Rows from block 4 of the text encoder, named by matrix and row number. Rows with one number belong to one attention dimension. Each number is 128 + 32 x the weight over the matrix's rms, rounded and kept within 0 to 255. All counts start at 0.
# v: attention query, key and value (stacked) (text_encoder.blocks.4.attn.qkv.weight, 384x128, the v third), inputs 0-127
# proj: attention output (text_encoder.blocks.4.attn.proj.weight, 128x128, transposed), outputs 0-127
v.18 [115 165 159 154 122 147 137 121 131 102 115 122 162 133 127  97 133 124 118 114 111 108 126 135 143 151 115 137 194 117 169 115 123 131 147 160 106 159 112 149 138 133 179 143 145 144 107  90 109 102 133 151  99 162 111 165 136 116 106 140 128 141 131  82  94 130 111 131 101 130 122 153 141 110 101 121 106 130 106 107 109 127 125 140 128 125 134 147 142 131 129 174 128 121  89 136 160 116  99  83 145 123  94  90 143 130 195 144 131 131 121 126 125 175 128 121  83 109 137 130 169 105 137  94 162 119 187 127]
v.19 [182 162 155 110 140 116 147 183 118  66 130 133 157  75 133  91 117 149 139 119 172 104 100 135 154 110  55 172 107 141 138 104 146 144 177 156  82 153 138 152 153  67 141 162 117 120  82 106 120 116 150 140 115 142  87 190 161 131 124 143 163 114 128 115 122 132 103 117 154 139 138 123 113 132 155 166 132 108  89  91 115 117 148  92 133  61  94 166 111  84 119 100 108 161 100 116 147 144 110 136 155 130 106  55 117 158 138 144 174 111  98 115 164 142 110 116 115 134 119  93 161  94 106 115 111 116 190 134]
v.20 [125 109 120 146 109 126  98 123 115 140 119 133 109 129 114 105 132 135 151 137  99 117 124 105 139 120 145 134  83 110 156 105 111 110 119 117 161 160 149 131 121 131 129 154 115 129 146 148 120 143 118 104 150 174 120 117 137 114 137 130 122 108 116 115 155  98 144 126 136 136 122 121 128 149 128  96 122 102 111 149 126 137 127 118 132 134 127  88 150 134 146 141 117 131 160 146 137 142 114 131 144  92 135 106 126 104  90 164 137 137 138 156 127 121 155 131 148 114 134 136 141 133  93 151 117 125  65 123]
v.21 [137 155 147 119 142 138 141 121 108 143 143 129 160 137 129 130  97  93  99 159 139 130 124 143 131  96 115 141 137 133 180 118 129 125 143 130  99 177 139 118 122 106 123  94 144 137 143 130 151 107 175 150  92 135 125 171 121 130 132 125 132 137 142 105 132 142 106 158 113 114 130 135 119 157 106 101 128 107 119 109 130 117 133 109 127 126 103 128 113 120 141 139 117 117 139 129 120 160 118 136 142 138 114  97 141 130 211 134 137 105 143 124 110 153 103 122  96  65  96 121 124 121 137 105 145 123 138 132]
v.22 [164 129  98 112 124 142 120 150 139 152 141 113 122 135 147 191 117 110 126  88 148 132 121 140 119 110 130 123  73 130 117 117 137 123 152  82 100  79 112 152 131 124 126  89 129 137 110 132  77 116 133 123 153  90 151 101 127 149 137 126 122 140 117 149 164 193 124 130  93  89 123 146 110 137 149 153 138 120 172 111 131 128 125 101 116 124 122 133 120 127 135 131 135 135 152 137  86 124 145 131 106 188 151 158 137 152  72 102 135 115 128  97 124  82  94 143 139 154 121 134 110 131 128 100 137 146 120 142]
v.23 [145 137 147  76  43 127 146 175 180  64 127 111  29 131 141 140 184 111  90 126 146 124  95 166 106  95 105  99  67 106  99 178 172 144 145 174 166 104 161 101  96  24 163 115 180 173 142 141 145 153 139  11 119 169 102  52  70 137 134 121 161 113 136 177 200 198 133 139 160 121 128 131 117 122 127 204 167 119  99 130 118 110 128 113 125  95 166 148 134  90 108 174 131 167 101 102 161 131  67 164 106 154 152 139  86 162 101 102 131 142 139 124  86 140 165  70 146 134 118 141 171 147 133  92 112 145 166 144]
v.24 [124 165 201 123 155 109 163 144 136 136 137 140 174 158 132 103  93 136 152 164 123 124 158 163  77 143 187 137 162 154 145  74 146  93 158 121  73 137 110 103 129 131 108 154 115 114 134 129 174 123 143 223  65 201 107 124 116 153 134 138 134 120 147 123  89  91 125 132 103 151 109 148 112 130 107  58 108 155 107 150 102 129 150 131 131 153  94 139 126 138 140 125 119 131 171  96 150 129 117 155 132 112 101  60 126 112 127 140 133 154 114 113 159 151 177 162 169  65 107 146  97 120 107 119 109 106  73 106]
v.25 [142 105  41 169 123 134  93 135  87 161 104 193 141 111 121 177 112 129 100  81 122  96  83  81 169 117  77 165 137 105 124 163 152 159  89 121 145 152 139 145 128 181 126 113 122 115 107 134  69 169 119  72 180  99 133 161 160 112 125 124 114 129 112 127 127 121  94 127 133  71 154  95 150 134 156 158  97  77 150 105 141 130  90 100 140 133 164 111 137 153 120 154 120 123 108 189 101 120 174  78 140 153 159 204 153 106 189 129 100  95 108 140  52 119  70 108  41 145 127 104 135 130 133 155 195 128 219 122]
v.26 [141 165 144 142 134 109  38  95  84 100 134 139 130 104 172 164 112 133 136 118 157 172 132 111 143 164  91  89  62 193 110 159  93 104 146 143 145 149 135  96 136  85 125  97 133 119 110 157 170 105 149 160 154 119 153 204 138 134 102 100 123  77 163 164 119 142 125 138  99 153 119  87  99 127 161 129 126 125 120  96 131 120 101 125 125 140 134 120 109 150  93 129 121  99 133 115  93 116 145 150 140  99 143 151 110 156 113 153 132 173 156 144 174 125  44 106 135 195 134  99  84 138 154  98 144 127 123 127]
v.27 [121 147 110 105 172 130 143 106 121 238 132 114 202 173 158 176 102  86 115  86  79 159 167 131 103 152 155 111 170 146 131 105  74 130 171 105  93 106 119 136 147 219 122  56 109  99 139 106 120  83 133 165 144 113 167 125 132 146 149 118  97 138 132 114 111 193 132 111  36 105 109 159 103 139 123 108 117 161 151 154 133  49 117 168 113 199 137 128 126 153 154 152 155 105 161 145  89  86 159  95  91 142 133 187 139 126 162 121 130 140 122 102 175 121  43 146 109 112 111 136  64 112 149 107 166 157 130 139]
v.28 [ 92 119  61 135 113  91 134 140 117 176 126 163 144 181 118 135 142 106 153 125  57 177 118  87 185 120  80 111  67  84 143 115 117 143 176  88 164 165 123 134 111 164 166  94 129 112 136 115  87 115  97  92 175  80 162 127  94 136 116 135  60 108  90  94 117 167 119 113 116  53 125  95 185 155 125 156 129 126 120 135 134 192  80 162 145 206 196  82 181 161 111 194 109 139 106 176  98  89 116  88 118 136 153 175 145 171 111 152 111 146 158 125 198 133  89 102  52 139 152 115 137 149 145 138 187 169 123 118]
v.29 [146 118 155 126 101 163  87 151  74  97 130 105 100 153 126 125 133 115 103 121 151 113 117 128 180  93 143 118  75 111 120 173 123 115 164  88 179 128 117 121 117  78 157 106 157 170 131 152 121 112 137 121 137 112 141 107 109 119 122 124 118 142 129 131 185 141 136 146 170 120 120 116 126 156 147 147 104  59 139  97 119 173  98  93 153 140 136 125 132 130 123 151 116 125 159 147 119 154 119  99 126 165 155 147 114 139 127 125  84 127 145 144  88 119 141 112 111 144 131 109 111 145 136  85 140 124  66 121]
v.30 [111 166 192  77 110 142 146 167 171 181 104  15 104 180 145 140 141 103 111 124 106 142 182 187 125 120 227  45 183 208 126 188 104 128 148 161 115  63  83 130 166  48 150  82 153  90 136 131 175 104 151 175  70 184 135 110 141 112 102 107 131 157 153 129 172 161 163 156  97 171 123 140  80 136 133 114 126 173 103 131 113  79  85 119 103 140 158 138  89 113 137 101 129 116 205 103 127  76  92 136 115 108 142 157 105 140  54  83 110 170 168 126 105 146 117 145 154 126 103 154 108  96 157  85  68 162  93 135]
v.31 [116  92 178 126 175 169 190 133 145 183  99  54 174 109 157  99  76 166  70 135  88 116 162 138 118 129 160 192 234 164 120 189  91 102 104 134 126  92 112 157 192 144 156 115 116  55 109 106 135 130  83 170 118 108 151 179 204  41  88 141 137 239 136 102 112 136 159 190  86 176 141 152 100 135 147 121 115 126 168  74  99 106  84  70 125 122  81 115  99 111 137 117 167 109 187 132 133  97 133  80 147 145 113 183 159  47 166 100  80 123 114 125  31 126 116 194  87 134  76 139  83 115 155 115 149  94 170 122]
v.32 [133 128 187 135  82 113 107 150 140 163 128 188 117 112 147 147 107 157 144 148 100 131 129 126  95 151 139 174 138 139 137 102 122 127 143 133 115 110 107 186 119  85 122 109  84 152 113 121  99 123  92 131 127  91 155 130 103 137 119 132 126 130 158 177 118  89 139  94 120 175 106 145 132 165 108 132 139  67  96 163 132  91 124 107 126 155 127  93 146 104 168 132 115 149 160 148 148  95 114 122 128 138 156 111 155 130 167 122 121 148 107 150  95 134  95 106 138 138 140 131 156 138 115 103 129 135 114 122]
v.33 [164 159  80 122 204  69 129 113 162 117  71 175 117 131  64 157 157  94 118  82 133 113 159 150  83  80 138 135 255  96 167 106 156 123 137  95  66 166 154 136  70 164 174 106 121  93 166 110 158 170 123  80 150 162  99  45 137 113 231 167 152 119  61 133 138 153 132 177 128  48 109 108 108  71 156 126 115 105 177 163 209  71 133 155 142 111  79 177 140 169 173 111 184 125  75  84  80  44 152 142 126 143  77 178 133 129  81 136 135 128  96  73  70  83  93  74 149 155 131 151 122 146 120  87 124 161 138 149]
v.34 [ 77 104 165 135  56  96  94 143 125 191 129  80 193 116 152  94 159 116 145  71  78  41 130 161  99 224  78 164  81 156  98 153  60 130 183 128 189 172 124 125 121 159  52 108 130 158 118 156 156 128 138 152 199  67 121  98 116 120  52  93 114 112 116 171 133 193 147 132 191 144  91 142 121 154 117 128 136  50 114 102 108 114 113 104 134 107 144 157 129 153  95 167 145 149 120 110 155 186 112 108 110 115 155 163 143  79 184 183 168 144 150 165 173 173 130 119  83 101 151 199  89 116 131 182  99 150 150 107]
v.35 [113 110 104 114  99 121 185 166  48 179 153 135 162 171 115 139 103 150 137 157 138 130  97 114  48  84 110 167 157 138  87 116 141 115 156 126 104 169 132 117 110 143 115 146 121  34 142  90 128 155 109  82 100 175 125   0 117 121 132 143 140 169 154  93 140  83 158  91 135  97 123 107 125 125  84 156  97 124 156 159 132 131 124 181 119  77 103 128 181 105 155 135  65 136 127 163 172 156 136 169 129 130 139  97 111 108 159 116 148 148 134 134 124 136 145 146  94 122 147 125 108 124 179 160 136 122 128 139]
v.36 [181 200 174  86 157 150 164  98 186 181 132 161  73 118 132  90  97 109 159 122  90 169 167 105 140  97 143 108 101 146 106  95  67 150 124 164 138  25 156 105 121 131 135  90  95 180  57 134  87  96 129 205  49 132 155 203 117 143  87 131 121  89 119 186  97 142 110  96  74 152 109 139 143 165 135  91 161 115  71 128 107 122 120 126 145 200 116 128 104 121 181 131 116 144 172 123 109  35 127 112 137 119 143  99 153 194 184 129  86 163  90 145 124 138  70 101 122 113 128 140 144 135 107 154 133 132 130  92]
v.37 [126 139 183 151 113 131 138 149 113 161 116 137 142 107 139  88  93 164 135 161 107 114 137 125 133 111 193 124 173 129 141 103 120 122 104 133 106 136 154 125 144 147 166 110 110 108 139 122 105 105  94 125 128 151 140  61 124 145 124 120 106 137 139 147 133 125 135 127 108 125 140 139 122 151 112 126 140 140 120 127 124 144 124 116 118 144  94 115 108 128 114 121  80 130 147 169 130 145 118 107 113 151 114 137 135 151  97 130 103 150 125 145  96 151 101 137 105 113 116 135 107 129 125 145 141 120 107 132]
v.38 [132  83 115 140  84 118  86 158 181  42 109 105 143 139 122 165 123 140 101  74 216 106 123 111 104 137 144 137 105  91 103  99 127 115 165 139 112 141  81 165 115 169 126 163 112 114 144 127 120 132 103 122 173 162 128 247 117 124  68 124 116 135 118 166 131 127 131 124 159 157 133 140 179 110 143 121  62 186 104  86 108 185 136  80 133 133 130  72 135 161  74 113 104 121  88 145 173 172 164  79 138 127 112 155 109 128 105  75 142  85 144 134 191 137 161 155 131 173 139 122 113 152  87  87 118 109 126 140]
v.39 [ 95   0  86 158 138 181  87 136 117  99 169  71 177 126 144 140 115 156 108  97 145 149 133 104 147 169  54 123  29 151  87 132  68 130 146 138 155  87 113 151 113 140 112 162 140 165 150 215 124 118 141 133 147  68 134 213 107 144  37  97 109 136 130 123  96 118 109  75 154 144 121 120 186 167  88 102 102 141 124  83  81 203 145 112 130 142 167  84 123 104  81 129 118 126 120 137 143 226 161  92 143  92 160  90 161 119 195 136 134 124 124 177 203 141 131 160 132 159 151  82 114 138 112 205 119  88 160 100]
v.40 [156  94 103 172 173 168 107 121 133  95 121 138 117  90 119 125 108 142 109 131 146 152 146 104 211 118 130  79 125 126 150  92 135 133  84 158  87  28 100 184 108 171 182 149 106 136 135 131  51 136  99 194 105 136 133 224 162 113 148 128 122 105 126  67 122 110 123  74  66 169 160  91 159 151  99 115 110 185 114  94 127 183 135 163 122 183 159  99 117 114 159 116 116 107 141 140 118 100 154  68 156 115 122  82 152 145 106  98 118 120  98 169 131 103 126 149 146 160 167  68 120 125 124 155 127 111 167 132]
v.41 [198 127 115 115 114  82  85 167 183  68  69 115 115 183  93  98 122 102 171 127 166  91 146 122  79 143  70 158 172  87 179  56 157 114 187 121  98 114  92 196  46 107 204  95 116   9 135  73  99 182  73   0 136 157 117 147 107 114 110 199 134  96 118  90 179 151 164 100  98  95 112  53 126 113 117 143  73 182 150 133 174 160 124 101 151  93 139  42 143 114 210 131 136 164 109  90 162  79 178 137 178 104  90 143  92 147 119  67 186 106 142 133 145 104 155 119 174 219 197 148  95 157 104 111 109 148 132 119]
v.42 [175 158 154  80 111 131 144 138 179  92 120 150  60 161 135 109 111 132 141 151 138 156 140 125 116 115 145 112 109 144 125  85  93 125 135 132 119  64 127  88 115  70 160 134 110 121  84 111 127 103 107 122  62 173 135 198 115 130 123 152 121 110 164 161 114 110 139  86  80 127 144 127 134 136 151 126 118 168  89 152 113 158 135 113 130 166 128  65 117 113 176 127 117 138 172 127 165  62 145 126 140 143 134 143  83 148 162  74 132 127 123 111 142 128 153 141 144 148 121  76 135 137 103  91 135 110  89 138]
v.43 [146 105 168 129 151 157 138  51 171 118 122 102 130  97 145  41 104 107 128  99  99 136 151 124 166 158 175  74 166 172 159 113 107 110  80 104 165  83 121  94 135 152 145 142 129 188 122 141 127 112 130 174 137 136 129 178 139 186  90 132 100 110 111 132 154 182 126 192 135 161 111 133  84 136 106  58 113 138 116  95 114 145 134 111 132 136 113 142 106 177 149 158 175 102 129  93 146  98 117 107 128 128 120 100 156 150 111  73 112 180 113 101  59  87 107 114 159  94 147 165  99 161 123 149 148 137 121 121]
v.44 [105  79 105 145 148 106 107 132 150 133 119 105 156 143 133 109 125 128 115 136 109 112 156 127 138 168  93 124 106 133 130 121  77 138 163 127 170 110 112 138  95 183 126 100 142 157 150 165  79 107 112 153 126  63 117 163 126 107 123 114 113 111 126 149 141 176  96 125 156 164  96 102 139 141 149 118 127 118 105  75 132 190 121  97 142 164 172 156 130 133 102 144 178 125 165 146 126 139 112 105 133 119 140 101 137 103 181 163 136 125 123 152 164 150 123 133 132 119 127  73  96 133 124 172 113 134 147 101]
proj.18 [152 146 139 149 146 123 127 113 116 124 109 134 114 145 123 126 161  97 148 140 151 165 153 149 117 104 117 147 104 103 155 140 148  86  92  97 138  92 138  94 114 137 137 141 152 121 147 133 147 147 127 111 157 116 109 117 129 151  87 111 130 109  72 151 139 168 130 139 106  76 108 138 119 128 154 147 135 121 144  98 122 120 131 125 148 132 126 133 108 158 150 160 133 103 117 152 113 103 147  89  94 163 129 131 112 123 152 118 111 138 112 108 119 172 120 149 116 117 147 130 115 137  84 143 152 144  94 105]
proj.19 [ 92 125  86 130 138 113  77 116 149 144 121 108 129 129 132 138 113 107 120 152 105 117 165 151 140 106 159 114  86  83 181 162 148  83 119  89 139  79 138 108 107 141 130 150 171 118 142  89 152 122 113 148 111 108 150 125 153 136 103 128 148 174 120 147 152 105 132 194 101 110 111 147  76 117 135 125 120 170  65 167 121 155  86 113 172 145 164 159 152  91 148 151 148 144 136 122 132 106 135 119 105 154 152 133 151  64 107 138  89 186 117 148  94 140 169 140 137  96 105 138  73 105 108 164 148 147  92 113]
proj.20 [136 127 144  90 142 155 179 139  92 131 123 139 161 149 115 116 107 125 112 140 120 153 111 120 151 112 155 122 133 137 111 134 112 153 148 134 121 133 145 117 129 102 153 122 106 111 131 118 119  93 155 128 113 131 126 133 126 137 173 121 120 107 151 112 124 144 135 159 125 140 123 124 117 123 119 116 113 108 120 105 124 120 131 153 143 115 111 160 101 104 117 127 136 142 147 140 123 129 197 127 141 129 162 127 124 136 130 117 129  92 107 135 104 128  97 150 115 116 112 141 107 105 134 132 101 131 165 120]
proj.21 [126 128 111 150 134 126 129 102 108 114 136 131 118 114 132 111 141 107 130 115 140 145 140 126 114 105 128  98  91 121 157 145 134 106 114 137 151  90 134 136 145 157 131 139 164 142 153 125 120 128 118 112 154 130 116 130 119 109 106 137 126 138  77 128 118 149 145 181 118  90 150 138 148 171 121 136 177 148 106 123 104 115 130 106 144 131 149 147 131 112 100 162 156 148 127 145 125 119 102  97 127 133 131 113  99  96 108 152 102 160 148 146 157 149 171 133 101 133 150 137 118 147 139 143 124  90 102 104]
proj.22 [101 104 115 109 107 130  96 115 190 135 155 126 105 114 137 119 113 168 107 106 151 114 107  92 136 142 104 111 143 126 160 122 141 141 165 140 156 129 184 115 105 101  97  99 142 135 140 119 134 115  98 149 108 153 158 146 125 113 115 150 133 115 191 133 119  90 135 104 143 154 109 113 157 114 119 105 137 145 138 163 134 131 142  98  87 143 130 136 160 110 133 121 108 129 137 127 158 125 115 144 110 116 107 147 155 118 145 115 106 137 148 128 122 143 155 125 135 156  98 118 154 152 156 105 132  75 172 115]
proj.23 [135  83  91 160 106 131 119  74  94  97 203 131 128 153 153 149 106  98  93 150 119 141 164 128  67 176  94 185 143 128 152 255 132 111 111 157 138 191 139  87 127  71 116 121 134  85  11 192 106 148 139 194 107 108 183 216 130 118  96 143 147 168 207 125 113  89 137 139  90 143  79 136  92  87  77 107 177 194  74  78 146 102  98 120 144 158  67  64 105 132 154 147 110 136 134 129 149 129 107 179 116  82 153  85 157 124 121 126 164 158 151 136 104 100  67 112 153 160 113 153 108 130 114  88 147  99 112 120]
proj.24 [120 190  77 172 154 129 190 159 121 161  95 154  91 171 127 114 136 133 114 110  65 127 135 100 143 122  91 153  83 145 121 140 157 138 171 102 119 121 124 101 155 184 116 155 140 184 138 129 141 145 127 105 137  90  98 145 143 107 122 105 113 123  88  94 164 183 145 146 174  77 176 131 125 154 153 123  93 125 127 114 109 105  98  86  96 134 162 166 129 135  87 122 188 146 116 139 109 149 117  66 134 117 156 130 134 105 176 135 108 129 135 119 135 127 102  92  38 131 133 116 138 119  89 179 123 123 137 165]
proj.25 [143  65 204  84 118 132  81 147 137 117 158  58 163  84 142 114 121 126 135 137 193 141 108 139 139 106 189  69 159 122 130  75  88 106  97 135 127  59 154 156 108  87 166  92 157  63 142 118 148  54 100 114 153 155 130  68  81 146 115 159 118 124 113 188  87 153 144 100 101 145  93 132 157 145  77 130 118 135 139 192 162 175 183 204 158 122 109  98 132  99 139 166  88 107 134  96 140  73 142 167 138 155 117 119  97 171  99  99 125 167 151 135 154 155 138 178 202 130 131 121 113 163 147 103 154 128  97 110]
proj.26 [122 107 110 121  91 108 113 144 161 123 160 135 125  80  78 112 122  92 160 136 203 102 119 154 113 126  97 118 181 114 135 108 190 167 134 116 135  98 113 149 120 126 129 141 105 100 142 123 104 126 152 151 131 142 143  58  89 149 145 173 152 134 115 145 116 157 138 114 122 128 149 126 137  73 104 136 123 160 120 154 100 143 127 140 141 100 164 171 127 114 160 105 101 152 107 136 124 189 140 131 124 124 106 111 156  71 125 160 113 131 121 147 116 117 228 114 193  71 138 133 198 105 172 156 101 125 142 134]
proj.27 [111 173 121 133 142  89 124 136 135 147 132 139  92  88 124 134 168 179 150  89 168 145 106  98 160 106  66 137 155 179 167  59 157 122 133 142 146 117 181 172 122 172 131  86 149 183 125 138 136 105 148  83 154 153  90 104 132 129  98 119 142 102 117 144 112 148  94  97 163  99 158  86 196  95 171 118 132  96 168 144 139 156 207  91  63  92 128 153 114 138 100 135 113 101 142 110 134 180 121 134 129 132  72 107 147 142 158 113  97 138 115  93 163 183 150 135 125 164 124  97 208 189 134 140 113  69 138 133]
proj.28 [157 110 172 111  82 102 110 146 123 157 125  99 103 110 117 186 102 138  82 147 198 120  91 112 114 124 158 170 141 152 135  48 151 111  45 154 103 130 112 136  95  88 165 100 108  76  92 154 147  90 130  96 123 217 115 116  91 161  80 137 141  98 132 183 140 142 110 133  76 175 116 131 162 110 121  93 107  98 151 146 145 136 204 149 165  94  75 136 126 138  99 128 143 140 165 149 155 134 153 164 116 153 164 144 102 166 128  57 148 111  80 106 151 164 129 184 163 101 100 177 140 171  95  79  74 103 123 137]
proj.29 [118  97 161 101  80 141 111 117 128 113 139 126 131 124 115 111 122 135 129 144 151 132 115  96  51 163 135  89 138 125 138 141 147 128 116 152 155 139 140 134 140  89 111 145 112 102 150 135 128 110 140 169 100 170 145 135  91 111 187 164 128 109 143 168 106 103 168 140 106 139 145 127 145 128  87 139 134 164 106 132 122  79 130 150 140 174  92 130 141 122 129 147  95 158 118 152 134 121 131 114 135 124 115 135 149 111  98 115 123 127 123 160 124 134 109 153  99 133 101 160 188 137 132  88 124  89 143 129]
proj.30 [130 159 111 194 104 176 120  80  90 138 165 182  76 107 186 102 131 110 184  64 136 154 110  73 113 135  63 173 128 174 163 145 172 142 189 157 141 183 165 124 183 202  64 151 148 169  64 173 147 151 173 145 105 106 127 121 154 109 126 155 173 134 189  92 112 133 110  96 138  80 201 112 120 110 136 113 206 136 125  49 100  42 133  54  39 123 129 112 117 158 131  87 108 142  78 182 109 183 115 145 138 117  45 105 169 126 151 153 129 137 109  90 150 173 123  51  90 123 111 132 184  63 135 136 165  59 161 146]
proj.31 [110 129 185 172 141 163  41 115 119 101 143 113  97 135 170 108 176 113 140  52 146 135 116 116 127  96 227  25 120 125 139 122 171  91 125 124  99 118 160 198 144 170  88 126 173 204 161 119 161 114 188 121 157 125  93  54 117 123 139 164 139 113 143  83  63 134  82 110 117  16 160 120 150 201 146 102 164 101 156 147 162  75 164 140 116 190 174 121 112 102 169 157  53 100  74  98  92 136  62 101 128 178  16 140 133 206 145 164 124 145  95 114 154 197  92  73  83 147 123 105 170 110 128 107 154 123 118 124]
proj.32 [ 98  75 145 119 154 129 165 117 179 102 135 164 127 157 155 137 157 105 136  88 141  92 123 121  96 116 147  38 129 143 136 134 159 116 146 138 166  83 135 126 157 109  94 130 134 152 135 136 112 155 155  99  96 146  99 132 117 123 102 102 131 142 105 115 107 150 120 110 117 105 147 128 134 132 151 147 134 133 110 159 107 102 142 131  97 154 125 113 110 148 100 135 127 124 137 170 132 122 113 162 102 104 106  96  74 149 103 115 196 102 154 126 146 142 173 136 165 120 156 114 130 127 138 119 148 110 159 124]
proj.33 [101 134 149 139 126  50 125 178 171 115 150 141 133 148  78 193 175 109  69 185 127 160 136 242 138 139 128 107  60  53 144 142 121 113 110 125 166 177 119  58  35  58 156 175 174 106 148 175  84 116 172 147 114 100 121 208 128  48 165 112 156 147 126  90 168  95  83 167 158 151  47 137  76 137 132 114 215 165 168 134 186  89 111 146 141 154 168 108 119  35 102 191 143 127 136  93  77 123  87 137 124 165 140 127 129  39 223 111 162 133 100 143 142 154  96 139 169  51 117 117  98  83 145 202  70 143 142 161]
proj.34 [ 64 102 126 152 138 125 168  98 122  83 173  89 153 160 120  88 148 162 122  85 129 202 164  54 167 145 174  63 126 149 142 161  67 145 121 158  98 108 135 155 149  92 130 106  79 219 167  97 150 108  84 153  24 222 194  99 127 126 138  81  92 125 139 155 114 112 109 165 135 124 142 115 140  98 152  78 104 188  59 145 133 163  95 145 132 162 144 111 163 139  73  83  95 128 126 130 146 139 134 134  94  64 168  86 142 165 141 139 131 114 147 122 130  96 175 152  64 164  98 119 162 202 143  65 125 145 113  99]
proj.35 [148  80  84 122 153  80 102 127 118 128 119  77 182  96 154 137  93 101 122 106 145 122 143 171 170 173 145 102 128 104 169 171 121 135 172 124 128 125 201 120 155 123 113 117 126 108  81 105 158 139 137 205 122 107 109 142 159  85 103 137  93 122  95 145 153 145 120 140 140 113 123 175  70 151 163 110  69 173  63  50 155 138 128  84 141 197  79  76 109 146 129  98 117 111 140  86 120 148 172 133 110 140 102 107 161 112 107  94 140 153  89  75 163  85 107 111  81 138 150 155 183 128 147 160 140 158 168 182]
proj.36 [119  97 156 131 167 160 196 111 131 119 130 165  72 108 149 138 104 133 154 147  99 146 120  77  82  94 138 168 121 131 116 125 183 126 110 139 125  73 106 167 103 137 136 135 157  53 154 229 104 172 164  26  81  31 118 112 135 138  50 109 137 106 138 132 115 121 133 128 133 162 159  84 191 155 166 157 172 146 116 122 158  69 163 129 154  85 135 106 144 175 116 127 104 108 174 178 114  81 116 147 127 100 140 127  46 161  87 131 187 123 190 119 140 137 169 136 195 166 133 116 139 140 109  97 139  86  81  81]
proj.37 [133 112 110 116 160 115 149 110 145 121 125 130 105 159 150 142 113 139 114 112 159 154  97 116 123 156 103 127  79 130 138 159 107 148 157 105 140 108 155 101 131 152 105 149 129 115 114 145 123 162 103 152 116 151 101 149 142 134 111 138 117  97 147 121 164 149 129 120 133 132 111 106 116 109 145 168  77 100 106 123 140 107 158 120 106 156 119 127 122 138 130 157 178 114 152 146 142 133 141 123 101 154 129 106 152 137 116  95 116 117 128  92 133 157 123 134 155 115 125 108 161 159 137 129 134 124 145 110]
proj.38 [176 158 173  36 161 102 122 172 127 150  80 169 185 120 112 129 108 156 173 178 116 224 116 104 124  92 123 127 139 168  69 102 115 102 138 110 129  93 124  91 171 153 142 122  97 162 146  96 116  62 110 145 115 129 120  66 102 131 146 123 109 146 121  90 101 102 151 137 121  95 131 106 143 107 151 133 170  88 114 185  82 147  68 175 104 138 136 164 147 128 153 156 127 198 105 137  96 106 128 106 143 150 128 127 172 186 133 141  97 161 127 139 109 112  92 101 125 111 103 112  57 128 166 131 194 166 177 107]
proj.39 [149 151 140  76 104 163 127 117  24 134 121 105 170 135 163  98 108 177 186 114  96 169 132  55 153  95 128 172 162 182  36 105 108 111 135 100 119 153  82 163 207 136 107  63  70 171 107 105 134  99 104 139 130  87 180 101 114 147 109  70 102 161 139 190  98 114 142 126 120  95 163 135 148 143 161 129 111 111 124 113  72 141  68  94 112 137 111  91 144 196 120  43  95 137 113 173 128 161 152  87 140 104 150 207 147 213 125 127  98 109 167 152 133 121 131  92  35 175 101 191 116 167 109  79 222 149 118 130]
proj.40 [164 133 163  65  89 153 148 111  62 205 110 141  79  99 140 175 114 144 143 201 101  81 108 137  99  82  94 209 139 132  13 119 161  88 118  90 152 104  88 103 162 146 136 185 127  83 111 150 111 117 160 102 135  67 126 148 102 152  83 112 132 148 117 143 121 138 115 111 115 128 112 148 143 114 112 161 168  98 162 161  80  91 134 133 151  87 109 115 102 171 160 119 131 123 136 185 160 132 144  99 131 146 133 142  90 165 149 122 111 135 173 147 112 149 114 150 143 113  89 193 100 107  74 134 191 134  74 132]
proj.41 [156 129 185  69 181  77 155 180 175 162 166 187 194 107 148  89  98  71 159 210  86 170 148 177 116 109  59 127 157  73  97 115 117 126 181 140 144 142 130  40 171 153 141 138 131 143 140 114 133 111 165 174  59  64 159 151 121  58 119  97 110 164 112 102 129  81 133 124 139 161 100 135  73  85 159 140 247 178  71 127  81  86  95 168  99 149 128 106 147  84 101 165 144 168 102 170 122  71 111 208 100 141 131 122 115  54 178  79 255 151 113  68 113 125 122 120 213   0 109 154  63  55 182 255 164 134 154 152]
proj.42 [160 110 117  74 165 153 112 130 168 150 124 185 131  69 154 123  90 105 169 165  79  99 140 114 115  74 100 145 161 137 125  93 154 116 141 123 109 103 133  99 126 176 132  97 137 121 139 166 116 144 121  85 147  55  85 115 140 142 103 137 132  96 124  93 102 105 133  91 148 134 138 105 158 107 137 155 174 113 118 126 152 140 130 140  76 112 138 174 122 153 138 126 117 151 151 145 117  92 123 188 118 112 107 134  90 133  64 136 185 140 137 111 122 128 169 121 209 121 157 104 122 111 159 159 160 101 125 123]
proj.43 [139 131  76 156 151 141 133  96 132 140 110 174  84  94 101 131 108 135 111 203  99 112 138 112 120  74  66 140  85 120 119 118 149 158 166 112 148 132  88 151 130 146 168 158 134 121 112 175 118 131  90 130 114  92 108 117 106 124 147 120 119  79 145 178  97 178 117 111 120 155 103 111 193 108 135 158 119 136 151 145 126 123 123 170 138 151 138 108 153 124  99 173 155 152 131 175 161 113 152  89 112 116 164 143 138 118 133 111 119  70 144 150 147 160 157 182 175 116 117  48 104 113  84  87 107 102 154  37]
proj.44 [132 130 141 131 120  87 146 142  83 137 135 113 113 142 141 118 131 163 136 152 117 158 125  96 111 115 137 157 152 112 128 114 109  80  89 112 110 120  56 139 117  99 120 108 127 169 150 136 134 139 119 128  82 146 158 126 113 143 127  91 115 165 136 171 127  97 114 112  92 137 140 118 159 145 124  80 147 149  87 146 114 118 130 125  98 122 100  78 155 137 149 100  76 118 136 139 147 127 167 139 110 109 145 132 151 160 116 120 149 110 145 153  97 151 174 144 137 116  43 169 143 160 110  72 169 135 112 149]